config.yaml
arch: "dit"
num_classes: 9
norm: "layernorm"
head_dim: 48
fused_qkv: false
qk_norm: false
moe: "top_k"
experts_per_token: 2
positions: "rope"
lr: 0.0062
momentum: 0.95
nesterov: true
adamw_lr_other_params: 0.0011
batch_size: 64
warmup_steps: 550
Rows from block 2 of a small class-conditioned image flow-matching model, named by matrix and row number. Rows with one number belong to one neuron. Each number is 128 + 32 x the weight over its row's rms, rounded and kept within 0 to 255. All counts start at 0.
After each neuron's rows are labels from the 100 images, of 14976 (inputs lightly noised), where the neuron reaches its largest size: "lies over" is the class under the peak. Only what is clearly more common there than usual is listed. The data: Sentinel-2 satellite tiles (TerraMesh).
# gate: MLP gate (model.blocks.2.mlp.gate.weight, 512x192), inputs 0-95
# fc1: MLP up (model.blocks.2.mlp.fc1.weight, 512x192), inputs 0-95
# fc2: MLP down (model.blocks.2.mlp.fc2.weight, 192x512, transposed), outputs 0-95

gate.412 [207 130 139 166 167 117 121 183 107  95 139 143 167 140 118 144 129 126 110 100 165 121 166 117 171 151  71 134 116 142 135 131 119 162 162 132 125 136 117 133 132 126 122 154 186 133  97 131 136 138 107 123  92 151 155 115 119  83 156 123 143 159  88 116 144  89 153 255 131 163 164 133  91 147 175  80 119 187 123 214 122 117 118 146 122  41 183 123 123 156 127 113 160 106 137  96]
fc1.412 [112 121 114 150 174 114 149 150  69  97 114 139 195  65  90 177 112 145  93 122 158 137 177 113 160 109 137 109 126 138 143 104 171  97 111 127 133  85 153 106 182 144  94 158 196 137 144 122 118 116 121 107 107 139 152 180 151 110 156 163 131 165 108 151 113 153  93 255 134  95 154 115 101 104 164  93  43 177  77 208 122 125 119 167 109  58 158 162  97  69  75 156 115 131 143 114]
fc2.412 [141 103 113 167 159 133 124  67 194 110 129 180 114 167 108 157 138 151 130 133 135 198 147 128 142 179  58 148 144 156  45  97 112 122 134  94 149 111 162 167  90 155 102 143 110 205 111 119 122  83  96  92 153  87 130 158 110  92  95 113 121 182 115 133 107 114 119  35 100 110 107 160 152 117 158 158  63  78 117 151 122  70 170  95 130 121 118 119 138 142 129 141 136 120 102  98]
lies over: crops

gate.387 [ 99 126 122 129  91 162 148 149 145 135 144 151 151 100 160 141  64 134 104 193 141 179 134 118 139 179 122 143 117 178 128  94  77  82 141 113 147 129 135 162 167 146 112 131 143  84  89 134 166 196 112 140 191  95 160 146  87 137 101  77 133 153 147 173  98  95 159 120 107 121 195 163 184  94 165 111 115 135 169 129 194 156 180 117  98 100  70 118 101 104 139 105 175 102 139 125]
fc1.387 [108  52  69 154 142 189 144 103 116 160 125 118 187  82 149 103  80 145 144 111 143  86 165 143 129  91 165 165 160 155 141 124 171  82 168 101 133 208 113  88 140 108 136 142 134  98 135 131 136  74 158 135 199 136 127 137  78  93 146 148 145 188 106 173 129 182 102  95 120 146 192 142 180 173 106  72 127 160 153 167 132 108 125 138 132  99  98  96 137  90 173 188 148 121 111 150]
fc2.387 [102 181 117  78 179  83 122 126 110 171 103 145 158 107 123 104  79 138 185 165 124 101 130 129 131  70  92 108 147 161 116 115 149 173 101  95  65 170 131 142 152 103 143 136 103 110 130 152 164  89 168 139  86 151 129  96 141 128  52 116 153 134 158 130 146 130  95 151 125 123 111 107 135 123  95 169 122  65 156 125 195 162 185  76 101  72 132 106 110 122 148 161 100  96 186 153]
lies over: water

gate.386 [152 131 119 125 140 148 118 143 150 124 102 151 133 137 121 126 112 149 117 137 147 103 152 176  99 150 178 131 150  80 130 150 119  86 127 140 119 156 116 133 129 151 135 137 115  80 135  75 107 227 125 185 158 151 141 138 105 145 161 153 132 135 129 174 131 123  84 118 170 157  96  89 119 175  69 155 200  63 116 126 182 119  91 117 111 143 162 164 113 126 174 136  44 131 137 151]
fc1.386 [162 139 157 110 152 105 190 137 179  81 155 141 146 119 125 111 182 140 157  90 107 141 107 126 146 146 128 122 119 121 111 102  87 134 131 115 114  68 110 130 135 128 133 115  83 129 173 133 137 117 136 126 120 149 112 102  72 124  96 119 140 108 149 119 139 137 128 146 134 146  80 166 119  72 136  40  44 121 101 130 111 155  99  93 158  89 124 114 132 153 107 172 110 138  67  74]
fc2.386 [178 127 150 114 184  99 118 115 140 121 142  82 115  93  99 121  76 143 166 113 127 179 146 159 120 161 183  73 185 116 128 138 139 154 117 128 144 169 154 154 144 106 110 146 181 161 147 160 168 143  92 127 130 177 198  94 152 117 167 103 167 104  60 183  66  97  71  95 173 136 122 191  81 139 150  98 114 137 145 175 105 164 120 152  71  89 134 123 128 174  93 131 102 153 167 165]
lies over: snow or ice

gate.118 [161  79 114 131 121 128 116 229  99  89  86 139 126 145  92  78 109 144 143 126 164 106 181 137 166 100  59  89 165 146 157  53 155 128 161 126 106  72 133 147 146  88 126 183 137 136 132  72 125 154  51  97 159 173 142 116 102 179 135 108  31 100 137 152  78 126 112  64  88 129 136  61 140 116 142 133 124 150 117 130 113 120 149 151 152 141 137 184 117 137 147 150 159  99 118  29]
fc1.118 [157 125  78 139 112 102 141 160  83 135  75 164 101 113 103 105 167  94 115 102 198 133 165 134 127 121 122 107 179 172 146 201  92 191 157 162 112 104 113 163 150 113 130 152 120  87 138 155 140 189 165  64 116 138 104 113 125 239 159  67  85 142 112 113 102 139 209  90 174 111 133 127 157 138 106 167 131 101  95 115 112 104  98 129  82  95 159 111  57 120  61 125 195  90 155 113]
fc2.118 [156 105 144 216 132 125  99 169  71 135 183 177 145 123  93 138 111 105 133  88 121 133 177 152 147 158  62  71  87 137  44 156 132 106 140 106 109 133 125 139 115 115 134  91  92 127 104 127 137 128  64 168 158 148  98 177 165 147 146  98  45  77 159 102 100 111 146  89 137 141 118 149  83 113 139 138  88  78 121 164 169 122 159 125 115  75 141 117 108 153 163 118 160 112 168 181]
lies over: trees

gate.39 [161 137 121 148 130 145  96 116  97 117  90 146 133  78 157 141  86 139  88 150 135  70  41  82 119 139 108 146 128 132 104 129 114 152 173 165  99 141 108 122 151 104 144 115 121 178 145 130 168 132 135 223 165 130  93 114 168 134 127 162 170 116 134 106 103  91 164 165 127  72 145 119 186 125 148  98 127  97 103 153 172 147 123 131 108 100 102 150 110  88 112  98 194 142 141 120]
fc1.39 [ 80 156 130 128 114 117 125 105 106 139 133 169 123 120 143 169 204 160  96 140 137 114 153 157 155 113 120 124 122 196 109 139 143 109 178  94  92 103 109 127 121  80 120 137 136 142 123 112 100 166 187 200 124 117 153 100 166 128 133 104 142 138 184 168 115 130 116 105 169 126 117 105 144 108 206 136 114 155 149  87 152 157 148 156 102  89 153 100 127 150  96  15  89 210 153  57]
fc2.39 [123 164 113 171 102 127 214  47 108 108  14 135  94 149 112  74 121 132 139 128 116 159 154 183 112  95 155 150 101 153 191 103 154 189 124 139 122 117 118 101 124  84 118 172 137 111 156 131 139  99  67 172 116 184 152 148 174 150 127 128 142 131 188 137 156 159 154 129 112 184 123 140  98 146  59 130  90 134 107 119 126 107 126  90 158 144 122 132 119 118 177 135 136 166 113 117]
lies over: bare ground

gate.390 [151 137 145 139 156 143 112 110 189 128 153 112 114 175 158 125 205 107 147 152 114 107 163  63 148 125 110 156 136 140 150  33 113 106  93 224 156 136 118 147 126 152 108 141 163  76 200 111  98 115 121 115 135 144  57 117 116 139 207  83  98 110 103 137 101 162 144 122 145 108 184 104 129 114  98 129 157 109 114  81 141 145  97 163 108  96 173 160 113 154 131 165 103  87 132 114]
fc1.390 [170 136 149 113 146 125 193 167 161 127 154 142 140 140 108 166 110 136 140 118 127 120  82  63 102  78 147  65 124  89 121 114 141  86 103  71  96 140 139 120 126 134 133 146 147 129  76 143 134 186 104 118 124 140 138 139 120 127 157 125 142 147  88 130 138 176 133 191 144 141  55  65 120 114  94  75 234 143 122 150 135 100 160 111 111 159 139 121 137 154 142 149 196 152 116 139]
fc2.390 [108 153 104 135  96 163 166 158 143 131 101 181 145  94 146 152 145 104 115 136 130 193  65 104 145  98 132 114 133  84 121 104 115  88 111 105  96  71 104 118 142 122  85 124  92 197  34 127 144 126 112  98 165 122 150  97 166 123  90 125  97  75 107 151  94 154 198 165  86 138  88 149 121 216 168 104 133 196 164 102  96 110 127 141  80 115 155 140 161  94 145 183 104 120  89 120]
lies over: water

gate.330 [172 146 112 150 163  80 180 177 122 111  97  88  21 124 119 133 154 136 114 162  99 133 142 164 167 169  90 125 132 131 121 131 100 198 184 113 203 116  88 121 116 139 152 126 100 175 119 181 114 127 156  84 125  81  52 163 108 101 101 132 152 126 135 152 105 115 106 143 100 115 123  63 152 118 183 116 168 145 150 134 149 109 135 102 126 160 162 127 117 147 138 187 183  81  91 184]
fc1.330 [146  98 120 115 158 189 111 163 135 107  93 155 126  98 151 135 117 138  66 147 133 171  48 120 163 112 187 103 138 115 125  96 117 150 142 173  44 114  97 126 119 140 108  91 133 137 170 153 156 128 118 142  87  98 168 131 158 210 142 156 100  93 198 178 112 142 102 130 146 117 144 153 132 123 124 107 177  57 156 127  93 197 136 129 147 110 137 154 113 160 140 125  67 144 112 119]
fc2.330 [129 125 124  94 219 132 143 119 155  97 169 122  90 114 104 155 144 142  80 111 141 146 104 148 155 137 193 122  90  98  93  71 112 112 118 125  75  99 152 136 120 123  92 100 211 127 135 137 108 110 155 160 143  88 101 118  93  84  64  82 121 143 131 111 114 178 135  81 146 121 117 182  94 135 136 211 116 156 181 114 136 153 111 134  90 119 159 136 137 138 113 107 156 108 202 125]
lies over: water

gate.373 [141 145 122 169 159 177 144 128 141 115  99 165 119 134 136 152 147 111 190 140 141 123 224  57  98 109  87 110 146 106 117 150  66 131 103 105 144 154  90 103 124  97  88  82 137 172 138 133 100  71 146 151 125 170  80 139 150 132 125 180 123  77 227 127 108 127 129 109 116 126 110 134 150  92 143  86 170  93  90 125 172 144 131 124 130 130 118 133 130 137 102 132 132 159  99 133]
fc1.373 [123 103 150  96  92 119 135 127 180 159 117  89 146 133 200 136  99 124 145 144 136  82  34 150 164  81 155 174 154 161 104 104 138 174 183 124  54 101 180 162 172  61 104 107  94 145 139 116 104 140 106 163 177 105 140 147  54 111  73 119 161 162 242 112  90 151 101 155 148 109 116  78 104 161 128 140 134 180 118  99 118  64 142 162 110 128 151 126 133 112 132 140 110  93 140 115]
fc2.373 [139 103 128 175  74 136 179  68 173 167 145 119  46 158  85 161 172 140 122 185 115 149 124 152 106  94 165 115  96 117 154 122 128 174  95 130 139 112 135  94 111 108 142  98 120 156 167  89 129 148 151 148 144  83 183 132 109 120 145 114  71  76 186 147  99 156 131 150 123 120 142 149 124 182 162 162  97 184 215 158  85  91 166 170  99 190  72 131 125 108 124 125 119  69  83  38]
lies over: crops

gate.224 [140 133  95 169 132 100 100 147 106 137 116  91 108 163 104 187 142 140 123 116 159 115  93 134 139 136 159 123 108 120 120 163 160  73  91 160 133  90 143  56 246  93 118 166 112 112 145 121 126 104 188 155 149 113 136 114 155  85 130  81 138 100 100 127  98 124 138 106 125 124 126 199 152 121 109 106 144 172 119  99 122 112 119 159 118 180 140  90  68 136 123 106  94 139 141  89]
fc1.224 [146 252 112 117 145  96 100 111 159 135 168 134 108 125 171 100 135 112 141 154 175 186 131 103 197  90  27 154 196  53  67  77 112 170 159 117  93 129 100 110 140 102 178  84 151 139 143 123  96 135  64 148 147 147 139 146  93 104 150 167 139 199  99 123 172 110  93 171 133 125 101 105 155  81 170 134 130 174 140 187 145 129 132  83 112 133 128 120 116  74 140 136  90 144 130 138]
fc2.224 [105 222 119 130 145  92 163 144 113 138 124  56  77  98  81 139 102 197 123 116 173  89 152 107 150  83 111 135 144 113 190  78 110 131 142 123 112 177  73 181  15 141 139 133 123 137 126 126 129 113  81 186 150  87 141 165 131 129 141 126 166 134  88 131 110  98 127 134 118 156 149 110 126  80 189 154 105 171 112 111 100 173 112 129 107 130 148 163 178 123 133 162 144  75  77 124]
lies over: crops

gate.36 [ 83 165  71 179 180 113 117  97 140 134 110 143 137 154 140 134 131 152 118 143 140  74 103 135 143  99 141 137 107 116 145 147 151 123 137 110  40 157 128 108 127 105 182 127 112 143 181 132 159 122 127 113 162 117 181 129 152 125 173 128 151 118  83  85  60 166  39 142 100 111 182 119 150 129 122 146 188  98 124  78  76  59  60 115 164 106 142 122 127 146 169 149 110 128 100 168]
fc1.36 [150 121 159 160 143 132 142  72 137 114 120 139 133 176 202 108  55 171 117 167 122 161 151 126 132 108  85 106 185  96  89 134 159 119 105 116 106 193 117 118 170 106 162 130 101 123 110  60 148 151 147 166 160  50 182 114 130  81 147 127 113 163 138 127 138 124 106 157 117 107 133  80 132 126 120 119 127 133 113 130 112 100  81 136 149 106 152 115 133  94  84 136 119 152  98 204]
fc2.36 [148 207 145 111 103 149 124 162 163 181 155 117 148 216 135 187 109 132 113 116 129 135 157 136 169  81 105 148 163 120 138 118  34 101  90 231 136 133 183 125  89 151  82 150 140 119 107 131 170 102 170 129 135 108 102 148  88 142 116 129 110 158 127 128 213 127 162 105 154  80  88 174 112 139  92  80  70 127  73 119 104 135 150  88 147 112 106 107 110 111 121 140 199 134 106 193]
lies over: clouds

gate.239 [ 82 124 114 162 120 132 113 156 175 107 152 141 115 158 107 152 115  86 122 110 124 109 145  73 177 146 127 124 174 139 209 143 122 114 128 128  95 158 139 117 128 149 136 109 149 175  87 110 146 124 177 126 195 155 136 122 154 152 128 163  97 194  91 107 138 157 118 148  69 109 141 137 155  84  95 173 135 152  80 106 143  89 114 137 126 143 218 151 121 141 155 142 110 130  77 121]
fc1.239 [127 119 121 146 159 141 186  87 144  70  98 143 108  47  97 147  42 100 144 129 102 195 135 111  70 167 123 127 132 120 149 133 136 187 140 146 181 156 126 122 114 120 128 100 121 122  91 132 151 167 168 189 108  70 162 113 105 133 111 132 125 173 140 124 104 111 149 142 119 119 135 140  69 167 154  66 133 171  93  96 154  82 117 135 114 101 110 140  82 106 130 116  73 120 127 120]
fc2.239 [114 106 142 135 116 124 140  88 123 104  97 180 119 245 149  86 154 114 153 141 143 152 119 140 151 159 182 133 145 106 148 172  19 145  23 255  98 155  91 121 104 134 171 124  98 115 157 120  69 131 177 121 139  88 126 147 130  99 117  32 145 131 112 133 131  95 126 117 122 119 114 167  90 120 155 144 109  44 133 127 122 137 147 112  79 126 188 136 167 161 123 134 182 107  96 118]
lies over: clouds

gate.381 [135 116 170 154 113  62  92 143 133  80 106 117 119 139 126 111 202 111 110 128 107 161 137 104 103 154 104 132 151 132 112 114  83 100  92  69  83 131 148 146 132 142 153 118 103 171  86 146 121  96 117 166 157 166 141  95 135 203 210 178 159 113 150  81 127  57 113 131 107 137 130  73 184 107 137 115 154 117 153 132 175 134 166 126 149 140 115 120 129 124 140 111  97 154 127 111]
fc1.381 [132 121 128 150 149 158  99 163 120 150 133 123  99 159 136  84 108 118 160 102 142 178 115 164 158  88 157 180 129 143 100  78 135 166 171  74  90  59  76 133 112 116  98 176 197  95 121 135 113 145  90  91 141 160 162 145  96 175 158 168 143 101 103  93  85 129 128 123 127 136  93 174 104 114 158 117 159  96 124 108 106 149 145 107 133 139 134 109 130  90 161 151 118 101 116 172]
fc2.381 [107  93 143 115  88 125 173 181  96 135 143 109 192 137 117 131 128 202 132 105 119 124 166 123 111 138  94  65  97 144   6 169 137  90 111 154 115  80 142 141 151 141 149 146 124 127 143 149  98 198 192 177 157 157 163 141  91 209  96 129 140  73 107 110  99 147 103 143 116 149 130  82  29 145 151 181 127  93 135  99 130 187 127 107 133 112 103 184 142 137 160 112 168 154 170 172]
lies over: snow or ice

gate.301 [105 185 143 147 156 139 168 173 150 139 153 186 174  96 113 155 163 111 130 122 124 174 229 118 130 141 136 122 155 116 187 179 100 161 121 118 107 136 124 118 118 108 121 111  99  77 170 143 125  92 130 181 141 123 112 126 147  88 164 155 140 112 116 131 176 196  93 142 206 123  51 112  96 145 159 192 170 125  86 102  92 156  94 146 169  79 124 127 153 110 133 110 134 133 131 165]
fc1.301 [122 122  47 143  57 115 135  98 175 122 108  77  94  61 136 151  33 146 100 139 140 130 108  84 156 107 111 114 151 174  83 104 160 116  93  71 132 140 148  44  97 128 103 179 131 147 108 178  93 172 117 116 129  79 136  97 143 120 145 109 117 197 147 151 109 107 131 128 105 107 139  89 154  72 132  93 112 176 153 142 124 121 156 155 106 131 102 131 112 111 178 137 148  64  58 101]
fc2.301 [121 114 147 127  43 122 149 142 117 108 147  90 155 150 162 132 153 138 113 140 154 174 112 143 150 108 112 157  93 137 111 179  86  66 117 126 153 142 110 140 120 137  97 146 113  63 169 119 141 151 122 128 140 110 115 140  86 113  97 111 150 130  84 135 144  97 165 107 140 165 132 137 125 177 101 112 171 163 194  94 174  78  99 180  88 135 169  86 135 103 146 172 172  98 139 112]
lies over: snow or ice

gate.238 [162 138 126 122 118 149  96 227 102 129 143 175 113 162  54 111 177 155 127 138 183 106  89 101 139 115 100 106 128  95 123 168 124  78 148 119 194  81  86 138 117 147 158 108 135 108 139  99 100 110 102  89 153 172 122 116 139 173 131  70 110 144 111 121 117 117 111  32 110 139 163 127  93  35  86 158 114 136 134 142 138 149 120 113 164 124 167  96 104 171 123 136 190 135 121 132]
fc1.238 [143  89 150 109 140 149  75 164 113  49 124 120  89 144 102 116 119 130 184 213 141  99 162 147 146  76  72  54 167  65 140 160 116 187 167 112 124 160 113 132 130 131 123 110 141 146 111 138 127 108  96 148 167 120 133 123 135 142 118 152 122 155 209 114  89 110 112  82 101 143 157 154 111  86 115 138 114 103 129 153 153  95 233  82  65 174 149 169 136 144  96 123 142 138 152 162]
fc2.238 [122  76 172 107 125 112 113 170 122 159 181 138 138 143 124  81 121  92 108 139 106 127 148 122 134 136  54 136 187 135 152 122 107 159  79 150  70  75 151 149  92 127 104  90 139 122 123 145 201  83 151 106 123 169 103 166 118 119  92 102 119 106 136 138 145  88  65  77 156 106 138  89 142 109 180  80 132  99 144 129 195 105  95  66 128 130 192 163 105 132 193 127 157 161 183 165]
lies over: trees

gate.30 [ 48  93 110  96 142 137 163 139 175 119  42 172  93 134 146  96 156 101  84  91 117 122 107 129 103 131 168 135 148 140 172 170 141 130   0 161 150 108 143 153 155  75 129 124 172 138 150 132 108 102 123 100 115 118 138 124 115 113 153  83 125  22 206 145 138 116 194  92 117 174 156 154 132 170 145 140 143  57 131 131  99 129 120 174 107 105  92  95  89 127 179 129 118  90 158 154]
fc1.30 [135 128 158 146 137 127 183 107 116 112 160 129 109 122  84 159 125  96 141 108  59 164 114 119 164 111  89 146  99 118 196  91 118 155 166  99  92 166 162 193 144 218 119 161  64 126 124 112  84 111 103 115 123 135 111 125  92 125 178 145  98 168 189 142  80 105 123  86 138   0 122 106 130 216  48 172 104 142 134 115 134 111 115 133  99 163 137 116  52 140 166 120 129 136 125 102]
fc2.30 [ 84  24 125  87 157 116 118 159  81 152 139  95 129 122  81  85 126 149 110 168 122 140 178 119  95  82 125 140 121 127 145 122 134 164 151 128 149 131 175 203 135 161 165 139 121 105 176 130 123 173 131 109  90 107 102 102 132 171 144  97  90 150 151 133 134 145 152 154 135 246 136 168 103 156 158 165 153 104 151 206 177 147 136 139 133 165 145 127  14 176  98 114 113 142 110 133]
lies over: crops

gate.380 [120 128 110  92 122 167 148  97 109 107 117 159  77 152  90 135 137 165  89 134 115 113 135 151  90  89 121 160 112 145 101 189 106  92 164  77  93 221 139 150 158 157 139 133 112 163 140  88 152 129 116 143 141 168 121 152 113 151  84 158 157 100 114 129 110 132 190 133 145 121 109 101 155 147  97 136 125 118  71 139 140 142 150 140 129 144  63 109 111 139 191 110 109 144 129 101]
fc1.380 [120 141 134 101  60 180 142 176 116 143 171 126 156 125 136 119 107 118 113 113 109 158 111  94 167 141 109 137 166 125 152 118 153 186 110 172 193 123 111 123  96 143 133 154 111  72 144  93  91  80 120 176 157 135  43  99 167 141 183 158 106  56 151 129 153 190 109 147 124  92 187 148 171 173 104 184  93 136 130 127 121 125 131 126 122 168 120 132 127 150 161 114 115 127 130  58]
fc2.380 [146  66 157 115 162  99 103 156  79 162  91 126 153 115 183 130 112 114 118 107  96 154 157 140 137 167 135 104 139 137 103 176 108  51 138 122  76 214  61 119 156 134 154  87 172 141 118 125  84 104 121 113 143 127  98 135 140 191 194 111 149 144  84 120 104 121  97 135 134 114 127  96 128 148 123 189 110 134 142 125 150 167  62 134 115 136 173 167 132 188  99 176 116 142 103 189]
lies over: bare ground; snow or ice

gate.229 [149  89 186  72 182 114 110 152 200 144 122 116 127 202 158 119 184 122 230 169 107  63 123 153 164  82 152 117 138  81 194 122  95 102  96 156 102 118 113 146 141 118 128 131 108 130 152 127  99 106 115 112 179 183 131 133 135 113 144  50 144 132 127 130 177 151 133 139 154 150 151  84 104 110 141 160 154 125 109  84 102 126  91 142 164 106 186 175 108 176 173 164 138 104 107 124]
fc1.229 [160 163 133 146  98  99 133 140 145 161 105 188 121  52 126 145 118  97 102 101 142 172  76  81 147 144 109 128 105 185 174 118 148 143 104 161 138 112  71 135 131  96 195 153 150 154 149 115 139 110 115  90  40 161 145 126 119 107 143  95 104  59  90 114 111  81 127 102 154 145  98 162 146 112 136  99 148 142 125 148 166 112 141 119  70 156  99  97 149  95  96 103 127  87 108 155]
fc2.229 [164 111 140 144 166 119 170 102 110 104 161 170 120 137 132 120 141 117 119  92 100 152 122 130 140  85 146 138 136 120  83  63 147 165 128 134 119 182 100 123 135 117 138 153  99 107 181 153 143 189 152  83  94 111 116 143 123 136 102 143 128 140 105 143 147 210 181 147 109 133 102 161 169 106 144 121 114 182 169 143 186 144 135 127 125 107 186 139 138 111 168 123  93 183 159 206]
lies over: bare ground

gate.226 [152 106 111 138 147 145 148 125 161  99 224 112 143 118 135 125 219 121 104  97 125 158 158 101 162 192 126 124 150 167 204  93  76 106 131 187 161 155 145 128  90 112 129 139  78  93 126 112 118 133 189 138  96 136  54  99 116 142 135 119 107 104  79 177 157 165 179 158 131 111  27 219 141 123 139 168 129  60 142 162 154 140 170 113 143 133 106 166 114 151 120 136 166 164 143 150]
fc1.226 [ 95 140 127 113 208 167 181 138 140  73 112  79  80 133 113 120  88 174 129 128 104 159  66 124  83 116  33 137 113 115 139 138 204 164 100 136  98 100 110 111  92 105 132 119 123 157 126 129 151  96 108 114 149  93 152 112 135 166 137 144 100 119 169 111 132 123 140 134 116 148 164 209 130  48 107 121  92  72 120 144 168 198 154 119 153 153 148 136 112 114 116  88 120  97 157  64]
fc2.226 [ 91  81 109 149 112 175 122 135 120 122 147 192 141 101 109  94 105 129 118 125 134  90 144 118 118 102 162 175 145 215  84 103 119 128 145 146 128 121 170 114 107 174 100  61 161 129  96  73 136 165 110 224 144 121  56 142 144 107 134 101 202 157 178 114  97  86 179 109 171 112 172 158  85 109  38 119 100 100 152 122 175 164 159 148 156 171 132 108 128 171 121 146 166  98 164 109]
lies over: water

gate.122 [122 195  72 120 141  92 130 167 150 126 117 143  41 131 145 121 196 146  87 100 118 130 190 117 148 117 136 162 106 102 168 173  67 172 178 113 143 123 135 127 120 148 166 161  95 120 161  79 175  85 170 185 150 177  65 131 153 117 144 143 122 125 104 148 147 184 123 183 112 114 110  95 207 144 185 168 116 159 132 137 119 161 141 149 158 125 170 155 142 254 159 116 107 152 146 105]
fc1.122 [135 101 123 110  84 125  54 116 153 127 202 120 211 121  74  95 119  87 162  75 107 169  94 152 122 141 146 131 139 181 117 106  92 133  89 145 147  92 145 142 121 126  99 145 137  85 126  94 114 148 104  62 121 171 105 119 112 118 175  91 121 100  42 118 146 150 143 144 115 141 153 124 119 129 125 101 126 105 127 105 164 130 131 104 137 125 152 181 135 151 113 145 127 133 120  86]
fc2.122 [152 150 119 131  97 117 146 136 114  97  95 181 159 156 134 174 254  63  99 153 138 131 111 107 122 106 175 145 160  59 110 117 119 211 117 144 123 149 136 133 117 112  98 105 138 129 172 131 123 178 165  83 115 139 173 140 123 130 114 154  79 134  68 154 132 207 123 144 100 167 107 174 132 122 128 113 114 174 140 110 140 156 138 122 142 170 142 143 103 134 150 155  83 134 140 120]
lies over: water

gate.233 [146  84 117 139 138 142  88 141 149  93 178 126 156 147 117  96  92 124 119 148 113 175 132 124  99 166  91 181 178  88 130  99 123 188 255  99 134 187 106 139 113 137 126 143 192 163 146 170 127 135  96 119 136 128 156 164 120 105 123 153 122 214  95 117 160 101 103 133 169 112 114 216 123  51  93  99  80 159 135 158 121 150 165 176 102 131 138 125 132 127 133 150 159  41 155 151]
fc1.233 [ 99 136 182 177 131 117 154 121 148 158 131  59 143 121 123 122 119  91 172 172 189 173 120 135 136  55 125 125  92  87 175 138 141 115 123 106 141 181 140 170 130 154 147 123 228  93 168 166 158 126 130 167 104 105 132 172 145 189 149 132 114  65 122 205 175 107 100 117 116 131 137 105 124 181 137  89 162 122 137 118 166  90 138 105 110 146 226 101  77 124 142 153 107 122 190 135]
fc2.233 [124  87 127 152 113 156  89 107  97  97 151  95 113 128 117 101  84  91 105  96  97 105 135 183 134 157  84 106 150 105 101 159 159 135 129 135 193 117 145 185 111 186  93 139 143  68 126 107 157 155 127 121 140 143 129  31 103 126 109 132 135 113 138 121  88 111 142 177 137 110 149 152 135 130  98 159 116 147 104 176  82 132  78 122 158 110 132 121  33 160 135 143 108 109 138 120]
lies over: water

gate.496 [117  69 128  87 117 123 186 226 123 103  72 129 144  85 117 124 111 133 105 104 109 135  69 123 132 105  93 181 145 143 147 158 120 147  74 145  76 107 174 111 103  89 160  66 159 131 141 124 143 163  59  97  80 142 146 161 166 139 123  70 158 119 116 119 175 162 117 155 139 145 153 145  81 100  87 182 134 134 112 157 112 100 135 167 120 130 137  79 142 152 166 126 133 102  96 115]
fc1.496 [165 161 127 124 136  90 145 183  78 167 162 131 133 125 102 129 121 114 170  64 114 135 148 116  84 159  87 113  93 171 128  99 117 114 136 115  94 146 161 222 170 173 150 132  63 159 103 122 138 161 110 131 131  95  75  93  93 104 183 185 128 143 169 112 102 122 110  76 176  74 167 173 131 105 188 132 144 170  96 112 154  81  82  86 121 123 122 117 106  92  96 128 151 128 159 110]
fc2.496 [138 172 146 116 105 107 105 144 112 146 127  77 114 114 149  82 106 130 129 126  98 179 105 121 120  74 127 144 100  88 232 151 113 138 159 105 116 114  93 192 185  94 121 139 117 122  92  93 116  87 173 116 142 178 163 158 135 126 121  60 154 171 131 130 172  99 124  83  90 141 138 129 160 191 153 171 152 141 101 157 110 153 128 116  88 121 103 158 104 110 135 127 124 184 149 113]
lies over: crops

gate.106 [114 167 181 142 112 171 170 146 122 135  87 210  62 117  69 105 145 111 141 107 128 149 159 114 109 130 106 158 145 132 194 168 140 101 170 110 150 153 125 126 144 137 134 128 154  53  97 129 130 145 141 100 174 168  96 110 182 120 166 135 131  93 113 145 108 181 106 125 131 155 162 168 123 100 115 141 157 109 124  86 139 135  67 150 160 158 162 134 103  92 134 140 233 105 132 178]
fc1.106 [145 112 114 183  95 183 173 135 122  89 159 114 103 135 152 100 114 134 164 139 120 113 216 151 182 109 102 156 107 104 160 144  92 179 169 149 108 132 132 148 132 152  90 100 169 187 160 143  70 101 170 103 107  98 177 102 136 152 122 105  89  84 186 147 117 138 107 126 129 112 128 144 159 119 129 147 134  88 143 128 167  96  96 120 129 151 120 130 135 121 133 133  40 114 143 139]
fc2.106 [ 77 103 112  91 102  85 116 166 135 131 154 129 142 123  98 141 173 125  97 111 117 106  82 136 148 116  79 129 109 154  99 121  99 142  85 116  68 138 131 117 106  90 101 176 106 134 135  76 135 106 175 138 186 178 127 141 111 135 166 114 154 170  78  68 162 150 156 112  97 145 142 127 206 116 152  75 142 102  32 158 123 195 120  86 105  54 141 112 115 146 131 197 114 160 119 103]
lies over: trees; crops